A small image diffusion model, trained from scratch.
Model: 3.98M parameters, 48-pixel images, arch unet, norm layernorm, activation elu, widths [64, 128, 128].
Training: soap at rate 0.0031, 40000 steps, batches of 64.
Data: trained on capsule endoscopy frames (Kvasir-Capsule), 42238 training examples, 60.6 epochs.
Rows from block 7, named by matrix and row number. Rows with one number belong to one channel. Each number is 128 + 32 x the weight over its row's rms, rounded and kept within 0 to 255. All counts start at 0. Numbers have three digits each. After the name is the row's rms in percent of the matrix's.
# convs0: first 3x3 conv (model.mid.2.convs.0.weight, 128x128x3x3), inputs 40-49, a 3x3 kernel for each
# convs1: second 3x3 conv (model.mid.2.convs.1.weight, 128x128x3x3, transposed), outputs 40-49, a 3x3 kernel for each
convs0.66 103:136139124100173100118133047102126113149110121111191156111069088101112144123088079122100087119078129077099114175073128149113176128099119064098127124133149137115157086124152130104133164195153093104111141146106131147139147155211081108051132135151129176081144124090126125139
convs0.67 097:155146108137163116138113101158137170186121158109174084133108135158137107068110178127082043084151127097146086125147086141095164138194119087126127120129144102111119172077102082136147143103125067188120094130161134117102117132164114093142154199130107128161112121125089136156
convs0.68 096:116074110107157097105152173128090103093101129110132145131180119089129143129119153116149124150068124097151128074107243117115082098158113133091085145094128134119138065083159175115155152113065086119110114123142156119155164086096122123126159107162164132128140148105170093134
convs0.69 101:158106163131113131112023113119121162159149107157080137148088127119138131164145095121166150105127115178076145165119062202112171072136128106089114069133070128120112107125168103077149094163169121135133166114122117091154112165211126114156174140109083171164151135102130098143
convs0.70 135:088088096092120135063102103114128101118113112089113088120106078153111095123102080144118142163142136115139150124110133115127121147131118154162176120094135145131144122143121139149111113131129112103137139122114188164165181177151149149154162143141135106078104105113093113100
convs0.71 102:132111140103150137095182131046154115099130155101115078107165182096125145087114156159093122120141104178133096113067171127153122119149099120124165107127118097074101133160078170100166082102080094094183063135058072078148152163097148192055095177103141125125110133145157100107
convs0.72 095:127165157083111091107117142085173001124086131102133131140118160174127101166177099195142071166160114132103141100133187135158102091130100118092082151108094118100170165135084124161097176110149147106116106149130137074169121123169140095167147203066127063111166110137159146111
convs0.73 108:086120085139089125149168116098122103168109141182090169114149174151131118097137144179130156120150117174161127157101089164153115186152132173213077131078098122106128132192163105149124123093163096187135138091139190132118123087106135108146117079160113166121169111130104121128
convs0.74 095:168074140143093112084102153052171102155132098088149174059127151138087122134101085099135121149103117106162166124125131155142156150155138071177099100147126176102115111110119096112150143139141115188155137136075106109150100104073132162090140106133144135124105187150082119141
convs0.75 095:151146112152146115097127091165108099104137102038171116158146107158148105139095143125144084095130126118150117098170142091170139108090141136127131099122127086184174168128094125140188136147138076134136100184122086118127127129182112147171184140149093132155070130090100142087
convs0.76 100:117099115152126090129130106088129185101092077153105108076138103145085113116085165161076190113105070105176118075112116158146160119074165079080161082110131160101140226129154135126165118124159123129153086113118126142135080113118158172157139114130143149093103099173172144171
convs0.77 096:127136123135143161069100126122130127055075036164178111131147109133112083172088121140157104070092141068131104187124172120099136170184101121130147139117142152137125098061157152142168106135111136117125151125182133155075128120184110121069150130135120091099136099158109165145
convs0.78 101:154075128096090176172136071129162094093069099119156081091209167107105181116112165108134150099149141140166132143120128116108148095141136086071144108150118132126111126123147104145070081138171177102154126135100106159053147068098178115127135135163132091118102149103105106118
convs0.79 097:197108148150133178148162163201144134152071162144164134169062042099095152110156104171131117144151112132155128161075156095155073164122044097070084116185125128088128136099122107128130107159117091090081156118149146156150147162127158123175127188065105121118096174128164116158
convs0.80 087:163085152123151197144126180092172084071140110223105118147118129114132168136114113154161140163093129128109126114110137183141094178131168179107162089093114151146124132039132089147135135100093169126129170103157137143147116142081195155133143060090144077111077107144138102142
convs0.81 094:142171087145168116144136071141177171099098128118205108100068114094105126105154197121087149117100126168124111131154116190182160134164109104152145130142115096126129083108154096129070079098126206150198175152105138133120156125122099112115117123207111125183106118120114096147
convs0.82 100:102117150138179148154135175090124143084119181160076140112161094129105169139099131116156114158163138214088131146124120134127129161124096131114143125117089097205154126142137056129128148101170103167137114135147172092103110132156147160121130169122094115068105136114076150148
convs0.83 108:123105155111121142147137175072081169147153112120146156107174164107138187139136108071121165127114133094141149145108105156115155161090163149099094153161087142079113155124115116177143133161107176069105130159084144133136153081179154153087123165129112179162146144164153105117
convs0.84 101:153105130177086138116132075072148154122093116151143208153215135158127179121087106139126140102126190110138112143142135138066143117107117149119112167141134133108160131087112088123092158153143134151060197150081152078154081144112085084192127089153037110121127103132094120110
convs0.85 100:148127196153069170177066101126140164140097136065149134128163131119163151081103149172142143176144103193087130107094117094089149129163116108106129125156149111122130113180104161070107098089087144135152129135164104110167161131149131104120114119075126094128125093143169082178
convs0.86 100:166131048155060176106161153134142136080079172077094169137160119126134110128097144076212150138102078128140143154139125123175173111139148116135140101172150134142099110154145157160081111163126155113097141136148080150110131120133149148152070103184103175114127118104151118088
convs0.87 108:118163078107123150139112131121154178155119084147103123165171097170128082099064134131187153097163173110067146122134114117105105180134075170112154162092166091206126181140134141128090085077084135114165152130163085138123123084165095119206166101109068119116144119148144145093
convs0.88 099:167076117107133161128158072139175123105160129085083096153112067126100213103112150162116107144166116141161124126208119162106128130112112094145159152120140055073145177217107138122143088157099161145129142146184157150136108102173138150138115163083138166136139150122114103135
convs0.89 101:199093114144112183159122135167082153116144100150086094155090188079102116148104125101131225154142100160131097135115102114168111146141095117122171111117167146151128158126180149121182092170179145104182108125134118113118146129157093133111060183155146173090103121110162143174
convs0.90 105:102132117120121160126150114094112179100139063151113158116165140112131161167084101150155148099166126142141161115135141132170097116082129141072119104154109204143144094133068092129127158150043124163150091172126107114098147109127102148122139158170067130180140140135143160137
convs0.91 099:132141111130122124098157101140071111148149109062151150099085073089103096143155112146097146144178111111135095136153124188103140125101172162139155114092142140189128168110133114088091163154121115136132118129157134134122114155151114160141152132133126180119137126100172107106
convs0.92 100:125117140125161100108146241130092164106101102105161123106128095145155155124100143128188136178128156099096090137113128164107115159182122114113127139136197085114109147119178060134166170122127127115117123138116113183117174105086132131120083114224179098118107166164122103133
convs0.93 086:081189128119099095109159090114113156107086155125127163120154142143166106084099141106138089148139138075091150096154148151140128125146104113135125160110129076116167135133162178105134162116207066097168130126104092092079115135093167179112175162107091089072165153142160118134
convs0.94 098:106081171136126184107088100066107063142116158085139118122072142103135171161161158116136091154131144107107113073137163083170107082030177185172068107119131148093111139144143136139115089146127210137083122154095114201105124120173076077125160052104154122102114097109132101131
convs0.95 098:141062124153147159099160107118109090068141113071142116150098117244095090107091145144130099138146131143123135117096162128123183081113163149113122131138184178084137174143105125123102124139071128180124161132090117173075050163148173127110134123071142114155105108132059146137
convs0.96 101:199123093128142072124145138191139113161178143100125119103097157098156144126118117208087124155152164092104138076088158096095119101104161102065143131151123151131134089117123185089152097133149124142120104093144120102184200117101142164131142127129147121125118157117186149166
convs0.97 105:141170143110098110069080144123093117132138154105146098142128117085117112142122089124116175109075155155130060142137179123148159148101111096166087129147145132140156111114175102168123141160093102157134100118090122159122036126155125152111134135090160087225159123089103146107
convs0.98 101:138170139113124113220085149097143122189111103181127083147114173116119114113128154083101129171057104091080117158129083082116190130140194156172099106139143117134161101131129128137109134119119133177170094108134110069103139149127149092158176108121178140189102151146087174156
convs0.99 110:126151136118151097181108098128130113178130103149196187152126069173109181109104123129104134147102107153137140158085135153145138130105169151118160101109187218106170124125151145141097127134143185098132120128107130130087175112138145116172090104205163168109105158161107103081
convs1.66 102:147100127116132160188113134126047128122182116091162116118169166144157159172161135140144137150161113153119169136127134126173129124155089094194111110153131115128124089132107118099083091100114107122127152133105169154139075116118150124157081130181163146109135108120165085184
convs1.67 104:142138114108098124165097115152089126086165094015107113109154171160148122112152164159141127131104126207142078141127100115147115216109118103147130103138140106108142138138132117118151145192092127168127123074180130105193153061150162111129122111099039170147174147160109120132
convs1.68 103:058123184147097157139136095165101167161148170165158117167124173141133164132097180156104182089124116122140132172152137197172126047166125114162128131153102114133144129154159116163084087175147128146139119146123095112146119125106133127147181149107133160107148134134139126074
convs1.69 106:078240174113175119083176078099208119105122095084116130185097101134129150168155135127174044187074149131083131116136164127097115150165077143132179161177181090112168119129142109135168109110143121146133149129068111103125115100127145116156084103146096184113150154111097117136
convs1.70 084:114169142120179144145170181152102139144150161120142108127115115117092130122168168106168167118105160131149175135124119126103116115092087087103109114109099117184151139145088176184140132107066115100143076093148095141087098100080164124090128116119135109155142084127160145104
convs1.71 107:194087182142093115126151162189099151116152157120122189114149109134142167069122139129108121106115101129108090150116123166106128079149100195150106097144203102156114190135159127136092170099172149107184126116159093115176109100150223106114118142084154148143141091160120151133
convs1.72 101:089132113134131138116112092112132165145204096210045206132089109174168094127138097089181112148119076083110068170154152148123128128109173077159115143120103122158108116156169126149134124115119116145154103120143119163136146093114058165141117135133133122064096108078154157134
convs1.73 109:134147153120136162167120156079185066095133098141150137101147137111130125103080130158080048158116146058122070120101119114126108112200144095161137132162123219105118147167150124095145064071122118158142133110113119092104108117174126151157135198131151128147177149107098125131
convs1.74 099:104140186156126118201159132106109145170113075147129181164142109142131099163163217126090168170107133118124132117128079101137104132149153117117105154168133140105187132112127116122112136156123095141136118120103098148127096169095092099141136170147102126103116077144108156114
convs1.75 100:166157115217124119219076081135082222128138210127144150139149104155108097168098116073092168142091148199151115071129119145103127137127165118129130098107140094138120090126131077123118161080059175138155140145125148086115072099094052101168076137119136154196161123134073121167
convs1.76 106:149163106139141116128127144215135111194195121094125147083174084140146173159132152103065148152127203093148106084212115142076120148187170135116125083164153110149132086145151097130148126076080034139100157121105146164152119118094119109098168146134103090152151135123130127086
convs1.77 102:117164136075127123173093149095042056195157178133148150116160082186179102197099149153112200147172162168123110131112088120165112102118090205132125098108162130134127173146152052087125099152146157132105090147105139134141099089141142113134132138173075088165067180108137166124
convs1.78 102:193106052093145123120189098139075123145150137167110143085119156078148162096114153078079081138098154120108172143088124114133125118097163101080146117102124112130111125121182174096185121139126121110107121152146122130058160204094117167110146137138187101128110105185149123178
convs1.79 101:067111130081132088100135080131064151106193138178095056142099077144135182195168053165126131169117100109104085176139095147101132106194114067175139100076136121173124111070150152129126125137157120119110100125146108174165166058090101101118111122118129126140100138137134146147
convs1.80 088:115131096098114150118190095125129054073116231155049171112183100131136116149111168155116159188167130117071095080157095130093085079083155134073057130169150108152101102130113134128187155226132146135088117144103161123147129186151129095113156159117116150108075103168173148111
convs1.81 092:157139098133095207135080111157100112124164130076067088104156100120153143153178126114090098119147115145161108196070095095098115161103138108156138095156097116111134143193160190140169106113161120122089116138094083128135081163086165206107139119065155141159151154181110172166
convs1.82 102:068153134112106167106143132105136105046124175145180126145130120114143180173085162136156099147083083152081119102155137135158136108080184142114167142116116146127097165122128096133155109122147168134146111120143129133153174107133195135137148154132097138182116154192167143125
convs1.83 106:123117154120134153102128166120133138069104102092152205157148090104113193086093169080100140100177165126150123081162088133147137135122131154132114170134112145138139138120126069095119093134082149109111155121121143119089093156159133133139122146119139167132081162127096107139
convs1.84 094:188096124117168068163189097047147082119185102149112195141139118109131114134055088159131171080143093116120100167173109086166113127071147131144127104093130114102108117098074174157211132144124114171122139142124159125121118157140105176152156049134145187167111146134132118178
convs1.85 095:247171109126159115042172089199161250084133123062162173091115143137098163137106107124169065110093042108112125149104101095161162152102123146121139082111180086152116130209147161155118169101128108168138124110136120131128145159125143169112138151154076153078150140117202162140
convs1.86 096:110111124124110100186152125085185154104186194124117091117146135163156149095090114124100149159139123088030210101108127094087175101120105157110146119087131089116109156096192142103094121062143122134165119157116166161137107127165107155131134130101170143102164127145111120125
convs1.87 111:154111071115106146188088136138149104199126104095078083150126118056113121112092104133168184124111177140102126148121088116141112188089103102126113131129103157132128134200099120117152077126051160201140145079126044121147170155167098112131120150153152119097122148085107096128
convs1.88 095:207116117081098171136188131175193196123082131075118105112141154094168140182147118128096068148108163141160148159152131111118121179079102102172158138149108070097125183094164102140139170092072082112151104140118062108122152126122156095105076192136105151132126120146156154117
convs1.89 104:103115133091118121077161076086162078216120179067165080116166177177098146087124085110132048143139126069067138150097096120113170138115129144090102169140121102144165092094159097128149146118088060131122126168106133215145143092178155115092133098190112086058121112133196112111
convs1.90 096:120155108076140111178115183091198084179142202104123163204154114131139138096119133138135112155092140158132139130154120157135162159109159133113109159089126091191138214172072101135187138111141126132120099100138184111104079098132120102096113171094105126140083134084091127170
convs1.91 104:126141167141154138109090152147109185165140109152143159083126067151106145160183143149162171086098138061158136110129111087131100130103125116102164128153126092119096107074095141154118120116129128170191112164139141110161142093144136099124116118186117129115147127153141116114
convs1.92 088:013161101160105164106149151180108143135157149113155119123154129099064147173127200161150186075147113146111080197106132148165133098139115133126149067144094133096138121142156112128162147133069123120130144096128126114112080120169147142133122118129151145155075094143142169088
convs1.93 066:161152116165129169133111148082151127124178152143171112180153181133111162201107126112139121130143094122119181169120097144108164098095147103111181085132109121127142080151094160143136153122184174179125116096110086114142142128073123127102132151156179161148141135129152204159
convs1.94 095:182171131098122138124147107099102128131198090233169123136115116115142142140196103155137158127145085134149153119193116161089168096105154149149107130174132127066092172083169152097158107153133140100166123136141142119111149163116092163194147144113174150139156158125141150052
convs1.95 102:124138161105120115149197075109112178080134183167131144127161113130131037184143095100143109131142143148163121122160159099133106110157155113147060134106130163155103180141138170118172187114154167114139146163075134142145145140129159131123112104199129078122101153142097108063
convs1.96 092:166108167173136081112126071131127183155145084130095126173116164119117159119102168135131155063106160139120101092161144134161118114135135164109121120106131079170147149166144107172079115164197116116158134146146116108175074119129186101134190176060056110134152073155108127167
convs1.97 108:122144104117175118134161158130116135091099154129123126108116121145177163109138107178094087100188128149130104125131130122155117130110073140183158095122155128083135182146160107060130097108125107112110170146164131099118175149165156123121071076162104106193150118101034174119
convs1.98 103:133135085129106172115116122184150061143164105136133171120172181117139066094103090070192124177199102147190104085106106085146172116092093048169166140113090178118124125107124207110156102101159106124136131147129057105155144151123094153085122145084145072190091117143109144081
convs1.99 110:127161127127129116088094116044122135156113081145105100156129155128132107171091043117126073153101135156153102069155086139125149155197150118059122111119142087185111088107152174115153093111137102162157144146152127099052103109083006145138120055121158129095176122147130059085