Rows from block 7, named by matrix and row number. Each number is 128 + 32 x the weight over the matrix's rms, rounded and kept within 0 to 255. All counts start at 0.
# emb: conditioning projection (model.mid.2.emb.weight, 128x256), inputs 128-191
emb.7 [104 128  88 153 176 117 104 103 115 133 105 122 104 161 125 142 139 160 155 135 151  69 156 131 113  91 143  97 136 147 115 132 144 150 139 115 117 140 155 119  45 102 125  83 187 105 121  80  84 117 149 120 142 126 146 160 119 154 190 132 123 138 127 117]
emb.8 [188 143 100  81 141 109 110 158 127 120 132 127 118 123 128 211 124 144   0 106 144   0 119 105 147 127 144  96  86 156 136  98 165 124 100 141 152 148 167 140  37 162 198 132 151  86 149 196 132 167 129  70 188  20 129  98 187  86 158 184 165  85 128 137]
emb.9 [ 87 107 119 111 127 153 113 113 114 139 113 125 161 136 100 143 132 110 123  78  99 145 150 196 138 142 108 186 153 125 133 137 124 176 112 120  38 114 135 172 132 124  77 158 120 103 136 145 122 145 112 121 119 125 143 146  97 103 135 139 153 121 197 127]
emb.10 [106 159 152 135 141  99 130 168 153 178 162  90 198  62 131 211 136  92 196 122 168 148 118  40 200 165 124 107  94  96 119 184 128 200  58 125 136  93 146 143  27 140  84 106 208 165 120 121 163 139 122 138 116  85  82 156  92 166 114 135 178 171 140 123]
emb.11 [162 111  53 161 117 104 125 154 130 161 147 142 124 150  99 110 148 126 118 131 180  44 144 137 145 142 150  72 124 108  94  80 116 109 172 178 213 135 119 149  43 138 111 159 167 138 121 101 113 126 115 107 109  78 149 180 177 123  55 117 151 134  69 120]
emb.12 [114 109 167 180  58 119 160 144 161 129  92 144 166 162 158  83 123 166  42 132 148 166 112 100 151 156 113 100  80 124 147 127 100  96 120 136  99 111 113 141 182 135  32 216 190 146  83 112 125 145 128 102 136 104 135 157 101 116 145 101 118 135  97 101]
emb.13 [125 152  61 155 132 137 113 127  79 141 138 111 156 128 113 176 120 166  96 150 103  62  74 115 115 126 161 128 130 131 106 170 109 157 104  93 129 130 165 156  64 144 110 107 127 175 146 165 129 146 125  84 126  93 142 122 178 142 150 142 153  84 118 133]
emb.14 [178 150 127 153 118  57 156 157 185 131 122 143 125 137  85 119  92 167 215 173 129 155 144 130  84 151 110  65 159 120 163 120 140 105 118 150 125 122 124 133 128  92 139 176 117 184  96 120  92 131 126 112 129 159 121 127  97 135 135  85  92 112  47 129]
emb.15 [146 129  81 116 127 154  98  97 118  95 144 124 130 131 121 129 173 132  58 151 189  92  93  84 124 155 105 132 162 152  89 135 110   0 122 142 136 157 148 123 184 130 123  92 125  85 159 149 155  81 189  62  88 152 129 128 120 139 157 133 118 111 187 186]
emb.16 [118 147  63 152 101 102 109 100 176  95  87 132  95  94 149 111  78  96  83 157  86 139 113  78 126  75  95 103 130 126 153  92 136 138  90  88 150 126 130  90 199 116 139  28 162  39 112 100  81 150 142 160 148 158  75 175 184  61 104 159 104 135 122 114]
emb.17 [ 99 122 133 106 108 117 116 152 119 132 130 108 144 134 136 109 113  80  79 124 119 126 111 166 162 147  87 147 189 124 172 141  86 188 120 110  99 108 133  53 188 114 142 105 165 110 136 145 135 141 146 116 166 155 128 120 124 129 119  90  89 145 132 114]
emb.18 [161 121 134  91 120 127 139  93 168 123 148 107 157  69 125 114 132 133 168 135 140 165 108 125 185 134 135 155 134 120  89 170 139 161 172 128 133 124 126 122 151 121 136 124 171 124 127 121 121 152 143 108 139  82 157 130 118 113 119 127 108 133 144 113]
emb.19 [138 110 143 237 134 141 132 103 171 168 124 108 154 125 139  99 124 130 171 110 112 182 134 158 123 165 124 110  70 129 135 117 135 144 149 148 135  98 116  62 151 133 105 114 127 151 119  93 111  78 125 173 170 143  94 124 124 122 176 171 162 157 121 133]
emb.20 [119 105 173 122 147 143 151  59 147 118 129 118 139 116 116 117 114 124 133  94  95 154 127 146 137 146 127 139 123 124 120 153 132 142 180 115 110 121 113 149 108  72 131 142 108 128 129  87 116 148 116 134 147  92 125 151 127 134 143 175 144 121 126 135]
emb.21 [136 138 117 137 174 162 139 140 134 108 126 117  97 147  94 167 139 108 215 109 115 175 152 114 129  72 161 156 118 136 158 175 135 170 121 159 184 117 114 167  94 129 156 128 156 110 123 174 108 148 103 115  86 148 132 192 125 124 174 167  75 149 125 130]
emb.22 [145 159  78 144 180 161 141  79 110 150 131 138 131 170 129 102 121 111  77 137 135  91 155 118  68 141 138 120 119 120  80 117 108 123 153  98 101 134 146 121 172 163 110  65  85 140 142 120 164 146 157 123 145 113 116  98 202 126 146 134 157 174 144 148]
emb.23 [ 94 145 153 164 132 155 110 155  78 160 110 114 102 140 120 109 141 112  59 136  98 181 150 206 195 168 143 124  18 152 130 163 122 128 161 153 129 111 140 144  72 124 227 167 140 157 141 145 145 109 134  99  86 114 136  58  90 178 146  80 146 161 118 138]
emb.24 [131 104 157 151 166 115 124 107 135 102 117 129 194 160 123  82 102 150  59 122 124  78 192 183 138 128 155 150  86 134 110  81 117 133 139 180  92 147 122 150 212 137 138  99 119 167 137 123 122 146 142 105 136 125 118 127  99 147 163 142 133 125 113 144]
emb.25 [120 161 179 127 129  93 125 172 123  86 141 102  96  81 112 103 133 111 198 187 146 157 152 132 107 138 125 119  87 107 128 112  97  91  76 106 126 126 117 155 133  63  41 177 112 162 134 114 120 125 116 122 132 113 144 182 148 116 148 143 135 109 123 142]
emb.26 [141 160 114 181 126 130 136 111 146 131 174 147 110 129 134 127 115 168  57 149 151  97 133 131 131 103 149 131 158 123 107 161 139  47 116 105 133 102 140  95  78 159 125 204 146 149 116 152 115 109 113 101 149 148 129  58 130 125  93 141 109 102 135 128]
emb.27 [134 106 162 158 163 116 159 133 126 106 107 128  64 204 111 138 141 114 255 128 151 252 129 107 157 110 106 123  86 136 160 174 130  81  88 124 154 117 140 151 198 128 134 105  25 127  93 103 142 126 126 220  85 128 160 114  62 141 168 101  83 126 117 101]
emb.28 [136 139 114 110 102 109 142 124 118  99 127 144 117 137 121 117 109 144 122 125 123  87  86 141  98 164 168 114 105 124 127 142 131 143 167 109  91 116 117 129 126 122 160 117 121 148 130 115 128 114 143 102 163 141 139 124 221 114 101 196 142 109 158 121]
emb.29 [101 111 119 141 153 190 123  65  98 160 124 142 147 140 166  96  30 138 210  97  98 255 161 147 167 159 132 152 120 115 131 127  97  73  65  80  80  49 102 152 207  79 157 112  74 179  59 139 129 113  96 195 144 166 157 190  65  95 146 143 108 130  80  67]
emb.30 [139 117 198 190 151 158 139 165 162  85 122 171 150 114 113 112 143 147  85 156  85 102 118  96 123  97 126 106  88 136 188 149 127 152 143  61 136 155 119 149 133 130  60 180 139 103 142 122 139 118 102 133 125 151 173 147 158 112 142  83 117 166 105 151]
emb.31 [ 92 156 130 168 105 129 111 112 124 141 106 119 161 172 138 143 109 126 111 138  88 159 120 120 131 109 168 127 139 128 142  72 144 159  97 120 102 127 128 143 168 128 113 154 118 135 143 146 147 111 135 164 125 101 120 159  29 138 124 110 120 128 136 121]
emb.32 [ 90 127  88  93 119 137 138 108 140 123 144 140  37 142 144 152 104  94  98 131 143 133 123 115  65 172 133  87 145 107 178 115 117 145 190 103  94 163 130 149 139 196 126 145 132 158 121 129 118 116 117 135 135 139 133  58 166 109 164 114 141  99 118 127]
emb.33 [116 122 105 145  95  85 137 107 102 118 161 165 142 143 135 135 104  98 138  93 137 189 153 132 141 113 135 144 110 117 164 114 149 136 126 146 123 134 120 128 165 115 132  70 151 121 128 136 128 106 135 140 156 162 181 127  87 116 149 108 118 156 145 146]
emb.34 [115 101 147 162 119 162 143 138 112 107 111 103 151 131 111  97 113 116  82 159 124  14 134 162 142 206 111 118  79 162 114 147 142 134 157 128  80 147 131 102 126 129 197  92 161  81 138 137 118 120 122  58 140 114  97 140 133 132 111  90 139 107  57 137]
emb.35 [140 133  79 120 120 147 187 103 115 124 138 175 157 129 136  87 136 124 255 121 145 231 173  87 104 193 144 189 153 106 138 122 137 103 129 107 104  92 127 123 146 169 113 123 107 133 105 178 108 123 136 231 122 128 147  90 159 134 137 125 120 124  66  88]
emb.36 [127 147 183 148 155 223 117 163  85 128 126  82 164 191 168 107  97 101 166 131 113 173 122 156 109  83 143 113 184 170 152 106 189 135 118 129 148  93 132  66  79 108 151  73 104 119  82 157 114 131 106 184  26 151  24 120 133  97 140  53 140 174 149  90]
emb.37 [119  85 107 176 110 127 123 100 156 146 160 125 107 100 111 124 104 100 157  88 136 136 104 175 111 120 108  62  74 104 126 147 146 196 121  91 109  94 112  75 111 134 149  28 107 130  98  54 113 145 127 133 122 102 120 133 145 132  84 120 159 115 136 104]
emb.38 [110 152 102 176 131 117 115 147 144 142 133 108 153  57 123 113 141 145  12 162 187  31 125 110 195 177 134 191 118 129  95 106 155  98 174 178  35 154 163 118 155  78 104  95  81 113 174 119 154 132 112  61 160 119 121 126  70 144 192 163 140 127 130 176]
emb.39 [118 113 160 101 132 147  83  70 175 115 174 142 146 136 149 131 101  84  78  82  97 104 113 152 102 114  53  98 204 139 120  73 116 109  91 107 102 136 101 152 115 174 112 117 107 133 126  71 146 127 124  78 114 128 115 159 117 121  47 126 163 121 117 137]
emb.40 [129 133 114 177 148 166 190 114 148 108 142  73 174 134 147  73 122 103 203 155  96 198 106 124  87 157 130 119 121 121  90 122 131 104 133 123 109 114 157 152 104 145  72 148 138 100 118  70 105 125 126 162  98 213 142 156 186 141 151  77  76  89 114 125]
emb.41 [120 112  79 122 169 108  76  88 162 162 139 129 163  57 148 158 133 143 160 144 131 123  78  82 150 152 179 172  94 132  85 123 130 164 165 125  92 140 154 153  96 116 170  92  86 143 145 118 120 104 135 120 145 156 131 146 152 147 160 142 118 158 210 140]
emb.42 [107 118 135 131  77 147 125  94  92 109  99 133 164  94 116 156 115 122  31 106 108  82 143 145 161 137 153 187  59 163 160  74 133 198 149 168  84 134 166 159 158 129 148 128 126 121 139 137 136 113 113  76 132 127 126 160  88 150 119 181 156 123 108 134]
emb.43 [126  79 150 117 112 122 133 157 106 136 144 188  36 134 110  85 101 146 135  81 125  96 143 108  96 174 129 149 135 127 104 158 124 118 143 108 184  79  94 151  73 163 143 159  91 119  94 130 150 146  95 132 143  90  70 165 105 116  96 139 110 142 128 109]
emb.44 [130 138  90 101 158 150 106  92 130 136 123 124  99 108  90 101 125 115  46 125 154  52 104 201 145 102 119 135 185 145 109  77 164 147 161  87 169 165 142 133 103 122 147 120 148  93 127 162 130 108 165  78  96 119  98 107  94 115  83 148 134 146 117 157]
emb.45 [132 121 100 181  78 122 131 121 167 126  98 109  67 156 154  83 157 135 218 124 122 181 147 168  75 101 128 162  99 123 113 118 137 206 173 134  79 121 121 146  90 141 146  93 132 178 126 136  83 122 128 169 108 174 113 117 168 114 100 122 118 100  84 127]
emb.46 [109 126 178 137 101 146 130 124 106 164 136 168 104  66 137 115 113 155  44 103 132  63  61 164 115 106 156 147 106 119 126 140 115 126 128 171  90 110 137 125  90 176 169 125 149 119 131 147 121 110 120 100 116 117 113 143 129 113 108 131 119 132 155 127]
emb.47 [117 138 127 167 126  85 104 169 127 113 165 146 145 152 123  73 126 132  54 117 124 116 154 138 101 129 125  98  79 137 164 104 115 113 168 132 142 111  96 131 182 103 153 121 125 147 127 115 107 147 124  97 166  96 145 115  76  80  85 144 137 137  71 114]
emb.48 [142 137 130 128 163 106 112  86 117 136 137 131 189 108 161  86 147 154 101 155 148  93 132 112 142 102  89 146 165 128  65 118 102 154 203 138 127 104 134 126 121 133 130 138  92 146 134 112 122 113 152 130 147 145 105 132 181 106 151 100 119 139 143 113]
emb.49 [ 93 115 160 192 176  72 144  87 117 114  94 121  76  75 120  82 125 175 112 135 109 118 157 102 174 102  82 155  97 126 203  84 107 198  94 128  94 154 116 204  82 106 129  70 101 122 130 113 153 123 142 125 114 201 155 145   0 118 123 139  94  84 138 140]
emb.50 [172  79 118 130 151 139 131 152 115 144 117 152 147 153 144 133 161 154  25  90 125  55 156 128 110 156 180 141 101 134 107 141 139 129 168 117  94 143 147 107  84 119 109 129 198  84 162 145 119 149 119 120 149 113 127  93 152  95 146 159 146 117 109 162]
emb.51 [106 130 133  74 178 183  82 150 170 145 134 128 111  81 122  95 165  99   0 157 156   5 119 127 124  98 129 135  70 175 105 136 156 146 143 105 124 190 112 127  70 129 189 146 142 104 185 122 157 138 106  62 146 166 124 130 150 146 129 149 105 127 120 161]
emb.52 [106 130 160 102 182 150 112 174 126 136 131 108 110 152 108  92 153 132  70 125 139 138  98 162 156 141  84  79  70 148 148 105 140 216 133 175 143 125 134 138 131 129  88 134 104 130 128  94 124 132 156 135 116 168 151 175 146 125 108  98 114 127 128 145]
emb.53 [133 155 135 186 101  95 108 141 101 142 169 162 104 130 109 151 116 156 211 117 145 186 109 133  75 140  99 145  80 139 101 119 177 110 161 104 176 140 111 161 137 135 174 110 152 135 107 117 118 132 120 158 121 175 138 156 154 115 126 107 113 178 116  96]
emb.54 [163 172 152  50  82 154 104 160 105 118 169  82 125 117 119 165 142 121  73 147 168   6 142 141 185 164 154 159 177 146  65 114 144 110 160 154 155 198 126  97  62 100 170 175 167  89 147 167 137 115  92 102  88  63 123 156 115 132 138 142 122 145 121 134]
emb.55 [176 124 108 146 121 141 181 143 130 146 117 115 118 141 182 108 128  93  68 182 120 145 155  93  41 130  92 114  97 138 102 184 148  65 105 103 117 145 129 150 159 129 180  53 119 139 152 178 120 113 156 122 102 169 137 137 138 130 124 155  91 137 108 127]
emb.56 [131 119  73 141 143 123 116 127 103 135  89  72 139 211 131 119 131 122  26  86  54  94  60 148 114 150 152 129 115 153 135  76  97 118 139 108 151 134 124 205 132 110 150 115 144 165 130 159 159 148  90  55 101 103 133  98 128 150  76 111 110  98 102 124]
emb.57 [119 169 117 120 162 141 116  83  98 121 149 159 127 116 107  85 123 128  49 106 132  96 113 120 127 103 128 130 102 127 165 136 141  89 126 138 142 140 127 126 146 120 110 101 139 147 145 166 137 125 129  89 125 126 126  84 123 127 144 143 113 156 142 156]